config.yaml
crop_scale_min: 1
horizontal_flip: true
encoder_expansion: 6
decoder_norm: "groupnorm"
decoder_weight_standardization: true
max_precond_dim: 1024
one_sided: true
adamw_lr_other_params: 0.002
Rows from block 8 of the encoder, named by matrix and row number. Rows with one number belong to one channel. Each number is 500 + 40 x the weight over the matrix's rms, rounded and kept within 0 to 999. All counts start at 0. Numbers have three digits each.
# convs0: expand pointwise conv (encoder.blocks.8.convs.0.weight, 768x128x1x1), inputs 0-63
# convs1: depthwise 5x5 conv (encoder.blocks.8.convs.1.weight, 768x1x5x5, trained with AdamW), a 5x5 kernel
# convs2: project pointwise conv (encoder.blocks.8.convs.2.weight, 128x768x1x1, transposed), outputs 0-63
convs0.281:486511499583616474558498489482542529506586481488570483463458470479432468528470551525427497507576601496569474512485479458504465509463418515526483495502562474472461566491516503527492488492468554
convs1.281:398451505470469480487502561435453518483503493500537476574495428507515475444
convs2.281:489485549495436536415512442447482507488474533483517409515517475516442470570485534590486464558521547550505519462438541503510486514428473519461491479507496503512478585502433511478495512485555503
convs0.282:508568536429471479521455490555517516435478449457506519442549486516391440542508457452498575455490501459589527515514435496522508437422431474468436521521532495529524455520545509546456515513472509
convs1.282:518455493493529464485453525545485466430483517516473462524513503549459597488
convs2.282:422531505528532497421491473505518480493459549525540504488521516443483471529442381469479490488526514586499494519502520548445512507614483547526505516507418478536505495497510473523402513507517527
convs0.283:457496547440544489517478444438468540415422466500472492437537450514513542485461453517539444563507512497493493501530577500458554467491453457526543472509433504492510544533495520451562448543580536
convs1.283:504542445514501430471536493475446452443473434504533541523547449510461545454
convs2.283:482518467443527507518475511469533405384511460501552517513514466450491512545455459522443446529516485492511468484498470461560406569502555462475458437520504457520523509550439511504535438381438441
convs0.284:503497448528515445474434430528490476433545520522499507485507412508498535532518455506427478574525505515505443467494489470550441475464475463504481497500464520519541455537546570503505542463487571
convs1.284:562555531546575515485480492513508486411467494525513455482518547512505496546
convs2.284:548471512530584556477500421457531494467481515496436521504463549495522528500450507471475566454539508484464427512583532482499553575546553510526460485451554516477530486475554482484504465584480342
convs0.285:540445519520548463471476511464454448538488461497469521525490479524426532463449487497532484481473528534466547506523475529572397483496497567474533500436573571522439489484514449422445493489489561
convs1.285:478507503490457492535577560480489439487484493502483409484517518469477474514
convs2.285:464418452499484507421537554493472489586446510461471478564530484486435505460468488532527476512470463484462497464479492481435510472460517475508513427511468456521519442480489501460431526477532554
convs0.286:469499508503491462534558502491516512438564481532493472513528520526510453536446532444507496490400481483501608505499473501535514577506508564456492494526513533520574561521473536433462608576516457
convs1.286:474556485462545521514505475556496467503494567508491511475604572529483461558
convs2.286:488484497410499541476507436569482437513500500478499523543473515520539518558511503477501495485494470431507531512460538459479490482459559519469520519519438502496494491501483437510509537503459515
convs0.287:490560510485488487506484551566389468479544511380545474459552512520461492508469447469475509572471490477478491456514506555496474497496466512402369531509565470450525491458477518501488460518501531
convs1.287:502465499487497491492504507524471498438488523484529517460505506669554518479
convs2.287:495530523455545508462494488510559508398470510474516434459490535444464499474444474467539484559565498550448500455564460507416499544519479477504535531512496490519558544495471451525472492470514449
convs0.288:480465513401408523519474529472451418564498525521508464564580478551574527561513539487512482489479425571551533459520464540493540437500593534531490485506478508465500377513516454568519575520492532
convs1.288:473451458499463441464473461585507529524532469540462469503539541457441478533
convs2.288:490435559531580512528488447530505525492544477533540543478500481537507470524495456513513377486469471471505477451468429516444523505464494526434426536456513495430442467491420539514490495585516460
convs0.289:468549504534491485508488499452527493498486476495500563521561512500515493484524563471536497485499447507464535470540469481481453421533494522546455522478467473465480521511491531496501528485560477
convs1.289:476569519480509494479459488471542436420450476487540428482496493487542459531
convs2.289:499514537486458544457444489502481481555497532450548463524526499460516486476500593502512503507533475469492494507493525419511453569463484478441528531509562485486487471507485467515520485557503519
convs0.290:472534528449459446480509464514473445443491505496483523479507527503444507491501460526461492549466497482448472526502467497565489511494527462519544521576567445539519520526475504537527551543444478
convs1.290:527525494540569479491491490532459465465475545456474491502534473548535529574
convs2.290:481457483471503504493581468517468419471472491505516489545518477469528556464538428493511513486496529498503491455528510509498513507517456480551511496499514514473526553453540463497459474498492520
convs0.291:470431523460546509445472501497464504487515510441538519460474447506489490508559503473499437555538465543521440535519421445492597511492540468500569501547414462489506523495494539497486521407423496
convs1.291:469516472479492494509480473512483459467322453523494499369505487510468482495
convs2.291:475440499467511531483505524487623537491561479479500518488488490436539519521531422432520487488541471547549517485476589443488442476470568498386510481494527486526569497469520478499401465521511470
convs0.292:563542509494552511515522552546495498528544493538626511490475477475496451485459490520555469439471543535494450497467466452511496534452552531513405439578475477474476522542486476469515511572479572
convs1.292:445450472442509473519532513525472469418467507482510494494502489609534530524
convs2.292:521441495524525443512525564466549557556493530504493443515513485510481523498539478527544503558441444531484507476526538493509542486557475491523573471512554472496494404468569554489511472464463467
convs0.293:499478491524515472524491529516477506532465531478515467496502511519507509512485528533482473474472502509480574507541509496487550529468500528518596512488541500548527473522540552499476382532494511
convs1.293:519506442464509501488455461487481523536553459457507541557486516474497489499
convs2.293:441489492479482508483462509509521496526541489470490532533517446496493471523489479495511490551516521551491496533489480497524506509514474474509494514477500385482509511498457537522527541460473518
convs0.294:477510506490530446483480514528515484521509510482525486497489516531505518518509469540492494453527526459489547539494534508511498548468485527484565519482516499509509498533504527495496315555543496
convs1.294:505507452478506485514554540470465523578539466481511527531488508489494503490
convs2.294:484503500514520528505498511508517484514486484511492510499484481524507456498492514528529519502487515520489515529488463515490489482513492465511489484506527426530509501516522502495513542486506540
convs0.295:517519554439568512486538502519472489562502479466497508549574483441429506461513546512572494497538479480516430571543500546467428523512568470519472579521487491433535570447447454464509544474552547
convs1.295:517487491530525481433480423445495511530526477449547516530597540472463507502
convs2.295:531503511450461555430510503614459524473572442584538496503520475465458503537540533487458465534538521489512461435484530443486499515523541509452519535586446519459454490478452487555477552446480487
convs0.296:458473445553505426475491515451460479536477559480501487528492507563478554482542577496473477435516573516558492539485504485531497514547566513491474475517441593489484550473482472475450504468503479
convs1.296:486608468520498512544535516515485525470496510478489477454483435492437475456
convs2.296:500520461478474522530504515386457513501516541500551525551488451464515433439457522416531532533507476447456494546492460521519498521469439435507444506479534469453436417551473524447531528503566472
convs0.297:517488494460486466556481520534489497490490510520513520475536484521494471471483472522495464470463534493487535495540493559502522533464521520525529527502524508476577539493495497454465413479515500
convs1.297:492497532507446502510520491336523511480482376505491488483439469520532511483
convs2.297:522539477507516505497498512527482493482483538515483467497517514533478531541487469475465474516513481479526482508475511479501500506567510484509484502453533510462509465475465472508536516503502485
convs0.298:463560538415509476509465508486578526481480447495515502494524506500475503519533563474530515472544516517530514518471436527490548460529447485450511391518519517512493458471488499440477488476514504
convs1.298:474503540515495496488458468465493505408482486547489524496522517489607492525
convs2.298:522480467504447607598523517469423480497451488527535525480505455487421499491530573418498433518489526462521518518456558535497546521528438496461481500503480498421494520488480523485561508482483452
convs0.299:498499493537465468432546507540486464484523541488494554454466520482559462454542544482448579471474419521524469471437372442459414475466485531471479542491532484468457462493538542529477429538514501
convs1.299:542473482470488457475470528440446502463512445425486465468486514426424497455
convs2.299:482526554534425560490487591480568515481536437503581544568520482501545539501566549503494572556471516499527505481459563393447472525493546467533507487517506492503447537553501526462497482470503571
convs0.300:535489509499502435511504492470540438493491499538492553533520430507467483509498465519495459528455584528497529535506491473501525519520524502467469492508505497456469507510498477442490510486476506
convs1.300:542509506515535516499470503522533478390489506529486459476510539530538526549
convs2.300:522467517523504537499519527466475477490506502529496463583528536515448464395484493522474485482571597413468496526489525479486473520515594495538533466545510507453433479534465491450505463518466523
convs0.301:535526469527498461515440533410511523505452481449522536484540544590460525565548626518456564456574492432526450535441469522544497486506518525523478498511518560533462562532478569477532469502464506
convs1.301:514581518484433553553493488437503504530481466465482555521439481491521494433
convs2.301:487491519482479462494514546500441566494491453546555495496489449539478499520566497509516530510467469478519533519478446532559484548450458463468479444537459542483474471540506499475505513574453529
convs0.302:456561449551544540480553507503565563489498537423462470427509444396535544443504449531504478533614477445508486463485459491481560536547493476520501481354503590512499480513533474576500467452465559
convs1.302:476493533500497467530467489497598441441527439470523506430477509505536484509
convs2.302:503543458487591444467552535470442527534504514520472495491494513535494572510572464466507485509583507521560503467562478551489479484509559461615501503549563537499550470510463496518531477463538541
convs0.303:601553521479461452435480519450480501493508493564566494474518537521465499527450511476463455507550484554484498478475532459512503482520528520525499548479512502516427462534501486480458513546439529
convs1.303:509497489513473502503487487481462458526521640506529487526535506478507495497
convs2.303:549418462480509602545498432542504513486398486536545478461533508551583503541496494507489518484466502541486475435500541582453529425465538566510493518514507487476518527446527492496528505509473534
convs0.304:494458552456527485501478498533493444540482536456502498489470498471564526470556500545453505544461490493526437497472459462587592495502519522503465511621490503502449495472460493540542516533484468
convs1.304:480481475494503481522497536449528481455453474565536457438482525616526507493
convs2.304:434467514462492410517556490438584525465439468491526526508460534546461467447536492464480494521406475506500508557538495554507558448521515558450439428487508478413492450469534470509537488586381487
convs0.305:610473493503532481491497481555534501605474496446468439430550478513492501504519444512517452503511510475464497473523402469493537505502468514457582517521465522536509519542503497527508556540460574
convs1.305:501485510454478510446461427492503482426474521455538544544468512465558451488
convs2.305:467422451554450523486521519512512429505540482494497489461510513479554482516515489512453517523528499506495489483488483504532453511452455366447485505584494517478479498468532527448506486521465451
convs0.306:458577515459502464475509515495502468504452487465472457436463569473513463512493564470547507443452470544504526459481510436470447470485438496545470471444493513474521480556491431503453543552536625
convs1.306:480497557467463484513555496478453529549527513532555497543475484584454532442
convs2.306:538544559467526527454487531546389482507491481533522425520509516512544474565479519502455534479552496544525460465489513485485486514493568522535489453479490514551480522451537545533515509471563574
convs0.307:551500546442512506488504521508489467451475483519469429523518516511524477444478484454468514549436517528525508490470532530505496558526538461504501512496625541493516512519462485509476464580529598
convs1.307:460501516499480491501502436493450523486528435444540450506451494437585521495
convs2.307:522514548528526488508522461476478519485589570524521446509451514463431519544498491501501505510581441465500542505421452522477516488548480572502457540493415512506510509460528521483473511477485502
convs0.308:558547468540522474470509561542441486639553478518528530528487432562488465495517495546518476476473554517486501537471434438514424463578618515494457547551502497465535480481514477491540497484421528
convs1.308:590505410487544508544515519510438505443511454475475511532486507527417523469
convs2.308:570475608461529534441538511527495503526453520539389490531537567551384509527502568554458519513491519488503497542527493446495514534419550526542463445438638510491563536512513421438488490567547454
convs0.309:422523502537506503497535539503473463502511549476621527467520556483431471514583500452568432492469427576551551485492424493519492478458446525490482477585519468604540495531508494467460550557534508
convs1.309:494483472516548450472490513582458477510507591501463456516548520540536520464
convs2.309:543503461515465478495532508519506491542535500576465539537476507480508457535442433516551510488510525538522554531508512514524521499505484492544472488494504467538533436559584551502490483548555461
convs0.310:507484484537547530538509471539471506585505494540522517521537452504466522493497448473475547525506548552521469485477460468523384499508497508494419466484578492451479469528492481471488574454480479
convs1.310:505534504486529533547471522495523483353464504545519455482532509513513512499
convs2.310:565552533581538476498518449447472486587523518559469490516503566483497463451531522507444544462450493444474461463568496474494614516484514481531566496532457465456475463460483491463537440567542531
convs0.311:527457464467537449487489480474543479521524512404511537613463505562485448568542530561520639477525492512518467538550480497521586521442480448497567495508440442514557478459498511565554559459495507
convs1.311:538461521459503466552452537456545514401465561461492472462501512452489481477
convs2.311:506496490491488434494561538466450601508469490519414552558500525483539487499476473448500457532501455503493470496502492475487435472599503526487469479461495497521593496491500522495486501487528488
convs0.312:601468545526470447530480451499469488519539439516461452517493486503414484521491477422475507494444470458525525504460550528463508519455580483474475446424529506521402465504514465487496501566495519
convs1.312:449571521491499560482512437449510502426528482476506529488396489522503430488
convs2.312:550503524523434449541551505487562514518437476443521446611468500508483435453524434425408487516541450585491530505459539594504508608486560452563586503542414487447482483519548475452499512475576552
convs0.313:513528512563537544443533508537506550578503438454516439451497528522522500465536394515474485476612552481488465507550576414513470525510511501486522504504507447521566488472477527489462501450514571
convs1.313:506525489498449536493548386476536439534490431545495481486520475533427504488
convs2.313:519475453468548506492594519503485449473520502501433460409541525511521556463521510504433494516530464529497424513533517518555503454501478526557480492548482487601500540480463517492526494530452456
convs0.314:518456555468528447543422485531509531569498492469538496461509531488554506472527531464535551424516464469458488444462494574570496566463581479564458493531485526486456464616505572553565504604514528
convs1.314:492464467465508474480521496468552453441447480511449548484501488578552559511
convs2.314:479505486503558457414536522523488529429483483434504503528500409499516530578487452498551558525491464533535451471515512532437480566475522575462442562488509511572486436489491526499542511566509511
convs0.315:511482507511553532505525494540504545592507548454536499477549529456495524508520473418526561509479451524554472550503487458441465521539417484500466506532569499504469543526504516543484463447491478
convs1.315:561543422509556496551451509476471502473479454437472487487475432531453562498
convs2.315:494550508572530507510491476480525442562497423473480529488521474435515475454424439454514501473467366506545435434469595453515517462506390475485556474475496499518454520511546543477479479483502517
convs0.316:508523512461488493454537547496483465514582517423482479434484534502513531492500463491408506556518552463471622459498494468540539483497564490492465495508441481487489509545550505543558596575461538
convs1.316:495506538499520511525539422512483532555493522501519495531464641466487548532
convs2.316:518483558571494492561498437474513389474496502545503501478483486538446533507445539472535514544480409525525432490464482415532538472487424530490481478483462473458469466491508510489528584473493510
convs0.317:592525553497449587424537568540429477522503432498519565503478467515426505508559528555554466455470501522499498512564453443520512472519619510550474484552442519499495490485523480489469524520548500
convs1.317:483493433437504479537548513545460459411533529475436487490476507507521564453
convs2.317:431453494498462485432378502436579529532457553528537461475478507527441574561495505468473518499500521422436544562492499426522465532449514539555533523473567498509547475544565463458513478488501478
convs0.318:485545567541451513479452511503537557522455428479531446541505486467577450521588464418498506437487528523463524529497494458453523500531474508533503499508496435523516486547481508592458482534542411
convs1.318:485502498500479519512564555427565473445518484481515556499432487500489479480
convs2.318:541517496506467503504529497492498557461499500502470497497468539436545464522518535482524518528518432523482556462452554518524480576546517471492501450525509510489484526474601509460501449433472484
convs0.319:478500521455464484576539457499512460525538512487469560480528505478507417500463495481495451577534565510519536530471483465507493503474493548468514465444508501472536493531445519561517467476402503
convs1.319:529492458487465485466496446461478478503464460502530532547524538504534597551
convs2.319:483504503502550540538478509442509505480484483498533537513476462510465530498425431483489430484474455498543504497445519547445529513548460508588516521438482488473472449440493447461564581545529488
convs0.320:486475561529496539465510426490501487515505495543460479487426533490540559514554564443486496478531494490438537481513424476457473447520495589524501447522471519459504529546542472509468504428487454
convs1.320:494504486598460522474464572425482480466492477504543485470533538500509476561
convs2.320:527516495532544473551487478468480479575493476484480572457482445463518481483542553495511571502490485436508475443431445522481524473561460502495553410564456515488460478507506536456586478523466573
convs0.321:487516550533419440543513443504483547386451464470560540502591518468425563518493593544480505538520479499502513464442515533429373532472565553520479495474485479483478472530492472496512502489465477
convs1.321:473525488460443400481489485534484523508519484446567487528562526425492440458
convs2.321:389454543451539461513498465473534495551495417492538434475518484489570512532539476489387483469417504492494526500515554512544531512528461519507491497481531450549517451430559580472502514493504449
convs0.322:449473476546468550539470476492545474425518529423430496490593490522548470511482532540509572522464483525449521449510482430453469498517531501510452509392531521537462453498573395516437498518483518
convs1.322:513520541524521492534564575487441517508475531509479403557508497434499456477
convs2.322:474512498506494538552397517499530440447471530455441512453496503488463481454441484551418500487501427500481556494413502557481516511499492516534510532631486451513475462441530457539486546568449459
convs0.323:443410482541497553507533566466461538441547505528446542562488465494479488522496467537487509578456546543424494506472505535449518478503472482484459479481447506522514522454465548495628458509479505
convs1.323:496450462464513474507435522468562514561487512465491512471408488458503498468
convs2.323:593452491463512524534516526498520459550539506468479473477449559557498568461464534511447460609524546551484482533545412401447512488520539452498483452508557523519571530490470516502512421487467472
convs0.324:477494549522548472535484525485462495582464455483477399546431523492473526556494488494550542537505493484546506455480485486387475537573504488489460528533483555542555455454488530447524495463422409
convs1.324:492491521512510493513455509473540474490513569521556524529466447359434453488
convs2.324:511434514434493509467458445494515504567513477571508412466515546412521456471510523486441542459482522551539482490545483559511481498501470529428540471510481532498459438436414479451539523467511522
convs0.325:581518543467486374568501529504470500406537509524512506487544492453486515512442470485542451551511488572516474539476491414470399508481529468517481529456493496507453491409537500484522470591418470
convs1.325:493500481513465504484484516490465537610446540534479484587488483505502525471
convs2.325:413509569507527550521489482512430459497425482476410478419570471546507507511438472625487413582500504486379573474483461573453544533486453525486466437510530493547417507439460442515508470559505507
convs0.326:496554469368476438448571502454585479518499415456528506495534553481527525481424553505468479483504475495513526545536536489466570497481488528536576443561422428521552435546525545543537526471486482
convs1.326:480467510502497472466530540475487557501520475467554554434464552397513505453
convs2.326:553525486503513459515495481411485560450544458522555449443496556448519507507496463512513476480490474594438460535512557506465521465470483533549547494552466541556541538491517522529459473455509518
convs0.327:517391556552538453499462527459485563526587506501464466492580498506324538520543495490512485492496518562527531496521482438499450462525479467444498567459514501490528483545486486464471533440469490
convs1.327:437534482463494547450559446399488526460529531437528495507539523439489528491
convs2.327:498422487487492496533439441533450494464560461554554461439522522501479535497543461491483478565543525528567503490561494553422583416493462489494524520513422526547537519550488469477534534486482469
convs0.328:523373450529524460486435482417501487509469444480478435494505485487490494470483554502538491565454457506475480503444470545488550477494494499437501462531519544413465582508545498518557487536472514
convs1.328:445446460462455512547543507451543539526530440495524514511425520511484473470
convs2.328:527484520532566517492459499499550500502492449546502543581502494514554478549489468492515512465558531495576532540474458511542532522437514577468491495477480469483497469616475456504470562585470474
convs0.329:525478496526509537485543506546512519501435497497532524494465506502459469513515480510534484497446555475562446532510557458484519535529486469386483473607508490517499473469517520502499522491490490
convs1.329:594554487470455519558487493488507492447459499511458448464463563505549497515
convs2.329:517505418461510486496497540499468529485423519480466440506485522461458477425502507484432439452544510453508481473508496521471437501484502507559545490469531480516467441525493539477550445513492528
convs0.330:530526468516517547484517511537492464513600435492597458507504472521410492438465482448503496520456507503611536526459467415590473600497535545427508535454524570539511514527462498487451422554438532
convs1.330:464474546524501615500478514489485495564461462535468478508464530476448507524
convs2.330:507490443510438430465517524483459511530465423542524484508566483406562469552538491492478468491496481520507520452466470528532523604564545448587538431478480526522489486490500463522492500445501539
convs0.331:494516537500468505526558489548487522485543513547489507443497446463522506548498536436487538501508457518494480489496437460450506467421487475472460455440589468465500489578503552523504536575492559
convs1.331:425506484496470481520501537461458414543479488472529429535461426492446481491
convs2.331:508507437590495500492521571468574519453517505538414460476478446537604525452527522481529532453538535519527482502491542504480455534445463534465596455505490477464467493556498516496503545477447574
convs0.332:501520474504561517512467533533453497490523474467502494483478483547503487473477451507512521490555511521485525515474554530534479581468493484497521503450549535458502485557500530494520408576537523
convs1.332:476425408433419462497528515433450464529507449484469485503533498495469511474
convs2.332:503507572498487550542470497529505479463479473549520519494487452442514466506472526517546460454459509546538523492494479512522470556525457512469496489454512450515509514506523438510518522492500546
convs0.333:510507508470563484487539494510509538543482453530565507568533482580475595484557471447467522454513484548501540452519446517500456416504443510498509472563498536481558504547443460429432556557486557
convs1.333:482482514448489468493506466491449507450533491487461490514471463432584426461
convs2.333:515496423572564512503450488439516454564489496547497450522484430476497428556565538476460485548447479568487428497370579432485568532524486457446575490458478498475494560484503488536561547495457543
convs0.334:481476474498522431531536509478542482523524565510541500539493501501464384568500476582529443472571480454497484522546498427575492527477446489481494470490497498490497538509525484498515495458414514
convs1.334:490477507454438476516367515449473501539441445482473509484485447544477468465
convs2.334:518580471550477490482461451434477477488528503499465476438447485508537535542456481522426470500507486476487418510524593502528511442485456510577501496505487457526549448466545469559504571501456534
convs0.335:448537439489555533484486564484527505548497465450558433532545438528468485521530556578474492485512475469575544470541544475508567570494470496508487483501558470492524492504489407591490500468512503
convs1.335:518456541471488487465521507480426455481530503514442469417597483455504491486
convs2.335:552439526485506487508510502517453510504461511515496627532392484588464513468481581514529539511495566438503576469505459577484509470447551514476491493534460536508518478563517454451532527578428423
convs0.336:458464505510536430432492545505431532592541456481510554491492464572482505476498509518471522470464489491486520552458482436515506556506481555528633498524527528520524521502512543513528519500521449
convs1.336:433429493528468491353433509506508516466472494421510540472483507526489516530
convs2.336:469469513525509490510497517535459529460529551484574496534500494494478500496515520510498540452506512497435485545499527461513448496482512529564414547563495491506510529502509509486500473441485551
convs0.337:462512550532468488494464436473531554496474429548518497476456527524480531472559553450538456487427498497497549525536471486463541532596560482450542538485364474470532508548504514538494516594533495
convs1.337:444479588525475467489548493483513490489444486564489508520541474461459453472
convs2.337:580499469501509529440476489487482466523565465533462455455459552519483498453462429504471445511572423471505504466496554479538479491558493487536504507475521497540435510392534520486494497350482450
convs0.338:524518440566539476500473452476466575529535496512556557468544473468504470486523444515444529559517465458539448476585530472503544519483448465564470514524561506490566564591523555521508491482478508
convs1.338:526575427444532450564519511520475498531516504476457503488432516463514517486
convs2.338:496519441547576506537546521544512424493585480491542530521541466465550506432518470480447516556528462486570518383490522490469510478584475521541516508556504500499527492514494534447471473516465511
convs0.339:515509500466521472522469461524466534565590539480523459459451428498499471475504547564484409474436520455433435579544464425509537471517455476521521596399564519397496552469564481507546474463518527
convs1.339:532495437486456529503492528432456518515503397467561471512435479502448489480
convs2.339:469489523579516572451527439491450492515513502543462550573528465499494544514534514524508461508524461518518481535438538511421563466546481498502492516486528500472501445500523568533475530516490493
convs0.340:534507468470519444528468551497476465465491489558450480409478479536482488464526530466545498450513509534480549455482526511548455510476511528452539529486496463525502485519507491468518425503545493
convs1.340:526536529552549505518489539487574501473489581529526504485473535472464460466
convs2.340:481511526503505495484553483526533495475439534474535491481520496513455556531493506496520501518462441478543452474523475484516534525469508549496533534530511494490453483472505420546508464533543466
convs0.341:461545478554538415495521573486465507526548546447536508559574511473532557491441530472523540532507500555538540478544478487561464521532490537546438468492541413529484499466482515479505470533506543
convs1.341:392550519482536498556503513484442486479467513563456428511498500503479564475
convs2.341:521573541514535570492509472539485463568490471523458454498549482530551552505472509525466544524443479539472464488418431498458518472511507494491502383521496453522480516515455534433586469588458495
convs0.342:501498485498450466499526570508501450449499535440498506472507516493486481529540541472521435545528484459520547470498466492433536522590507589462500493475414462529473505563519520501574523591608454
convs1.342:488507499502524493502474481515543501501476507520585563488480443546631524470
convs2.342:473453466525423517487549473521471502548529527539518480458466567470454460612504493480497475458463447569537490496548466500508507534566512536473495497484517511481462432549486497570515528482558555
convs0.343:513526550495504519443455553537426484420506546488506499471499536434541483516444537497449457609499516508540543436488611508438471425438438458528444502488549488511551518538513453473521494518528441
convs1.343:532500466507534436564527494484470489444597473499501549474481502564483511507
convs2.343:479474528551469431512501522500484484463481426569505567467502509464550589535542484483467522427487483517537425527481497423495503583480472502477562489462446510466476562513543501498509498427429500
convs0.344:574503510560536544506522496481535501482519548442401469515440505467476538505511485514530464507506511500509482478505568492451524588564499487482493480493501482517437529529474499482527472571500621
convs1.344:487555489488454524521477442474561442496418468491568476489485491561510525482
convs2.344:539517439543424430481654474455468496460510495537437550504584469519484499458492524491525439578508533518447500534548586513460544437529482520525471428568469518548498495494469469535522512567494503
convs0.345:510466507447483461515449560518476498500504471456480450530493537493480519468554516488477549423398480563547487522460503421464481600459554471449457491495492544539543520524492463532472510548510546
convs1.345:474555463474516546404495454511443573481549460493483493491523535455467516505
convs2.345:614467549572567477432523513472495497498447446487501535581576528430506483487540460475477530543512559544399481526490504504515548558524521459577517529489522515502518522499482494424571498534441515
convs0.346:471517558505507458514522527478494505399488498449500487495464446528457476526473432486544528497521615539474451491535546511538432579442491476598425511475535475562555573446509559502536462482533593
convs1.346:492472489441475476444484458500526503437496492517450476511529585518497482580
convs2.346:463484470490524584432465458396521503522474456503540481569492492464520541494514468543447513416497439494524490560484511523481509530481533510472465516445539462502554498520505510470460483533529508
convs0.347:448532422482496422484483471555516522534546441416535530508539483595474451508479489496524502535496503541602585533476451493534446486449560444447458458478422508493531480465523567481493474539491516
convs1.347:526505452482527538504467468473464465416487525513456479486589548546479471562
convs2.347:498559530487492553548466477486456506470470553539424494573509593600543472507488444499383464519491484453519507537581499471428519509533513588533497560457550457470491520463497524442490519514463393
convs0.348:476491529519497447562503507511518493499490532601477565539518513518496542475520496488491432563550517509530465517467545471464351396557530462453473461435586512527389487506530496518500496516440484
convs1.348:509463500465506459501532503470495615447555517464531544530462527454530467511
convs2.348:464430438608431430427543495473537583441504395530397483466563518472592504589568475419537440499574469543665456515413548563503409491491494505467467543439495475416601513563502430391506498507430524
convs0.349:502467496510553507472485497458514476560518490476449478473508492536484570507472447532512518501503520498503460513516502504495447495537548493537449482487550466583514522547469483516580446483515505
convs1.349:457502459483476458486523518475473516552513449462539527547443442434508447466
convs2.349:568495510560473551537518595510429515505495466533518472468550492537502468402520484497482475484528617545498517512508490457499455485490531487518530483451541456518491497521497478448431449574460482
convs0.350:493488451517536448543485512469515482527473415450542564522502476561407461459470442604506514531505635485469569497492515456520416551539575502460470466413546537558467445526454490469508461566486460
convs1.350:451499486472507514408514524495420543567548538484548545544520505521507514546
convs2.350:562552437473501419513493426485485549507515414584525465556507546413598492447611474454462517515492413475537464546457442576489484530513532509527463524465516493503453476476546540425527499540483544
convs0.351:467508484527497489504515488475498485545440531486489494503486532554527504495475476523524493537503531492504493525509476490484508497471480498466569466529503492528540504517470482488504346567512515
convs1.351:489487526533471501519483483506500488392398513514457505502504452493520504481
convs2.351:508509478476513544484507541504522469512444473442499492541514501505513491518478469479479496537527525531534507514484491491524462522519459462530472472484472492515569535531515489448515528484484465
convs0.352:471445440541529468519456514439495484507477427414535483408484472521442483525475478516493489549534495539457569469519488545456489495496441558419487500429457468471439518499531510529524427490463465
convs1.352:492473438463472461532496469480474511535547440470523567504416528461537522476
convs2.352:518440498541587523526462520434468523471480464549481435461472563538596529488478426506598487435444485556568450531473476525502499513518444478493510505434529481602548489559508536471486476510513477
convs0.353:495487471522484473477502480512469488539506545460516497515500489501480491546476483496499484476505511491488559492511517535504531547524498519502525509499544478538521465515547529497484419519510491
convs1.353:516486455468507494450477470487472488550576462482484562549472509496506520508
convs2.353:448461467487520534474486507492522474519547479495510522519512456494520455508490510512519525503529526525501513516495448510507523499535502489495474525524523385490507524492473536493520544472513543
convs0.354:534475504548494431457501566558531497563529556521535530474567474568427497512477474503505400579562489509528588508487556420519437450524535462470463507500512504491530479538516512553545514546453456
convs1.354:521511508514458544431506492474563418544457526531501482478486504543486561485
convs2.354:483542471511539493536499495580445459502434541498536524464414533554448463397478538523494476522450546489543566570452436545526543499546476579447472519503511503516436459416525501553550497519482460
convs0.355:504529499508538528478515498487503526478425492477525469504519497525540509527540483490520486533492567483500535451469502539508410498569539516500417499476524486597460453454521474488603455490528469
convs1.355:460452475494468495487587485447505558460515462543506473524519489502550467466
convs2.355:499510504501469420461539407479552493474442495474501516476589519492518539500415479432528542425519503513534519445560542506502509484567500526476507465570488524459536466469569446521410564489504499
convs0.356:470517475515469529521461543501474504447512448500448474549530481523457473550486530521388541510423509512580523441546554446463439436459603529537550477426517499552482467491508471570441490476488566
convs1.356:471456513544491539553514536500484524474459512501513556589470415482445438543
convs2.356:514546563444448557481511456541527426544543497540501470552445539570540483500452528519407476478537488532524469491462494495482491418469478528546527572536476483482474558518472525475544563484507488
convs0.357:414465493488500554469497544546511440494498543410504535462497443457563444561504528555531493447457477444531452444433487540536456445485490547477450485511528524503552507573565465576506489601565575
convs1.357:527489476485509515482468497509540465511510490540615488511496493511621508535
convs2.357:453493509521559507438460500478587544518471478464503492490487532458558501570552417444536513418459507553547520577552539571505473508510508485551540488468469545451530502506544461488555508581496517
convs0.358:518543463450463467533454473465450413418486522472503489480543487517426488539507500514498496544510542480553543521535545485416517523492498494514490455537450549551510489533492484523496495523502485
convs1.358:497492515475501502510532570474487505501551558474516598524433490520516486454
convs2.358:495516472555493422403486567482510537557477462508522476518461545509555544494534534477492509508575536524481517410499519513481528478476462459477560461491502535536447532465495449500529468474426466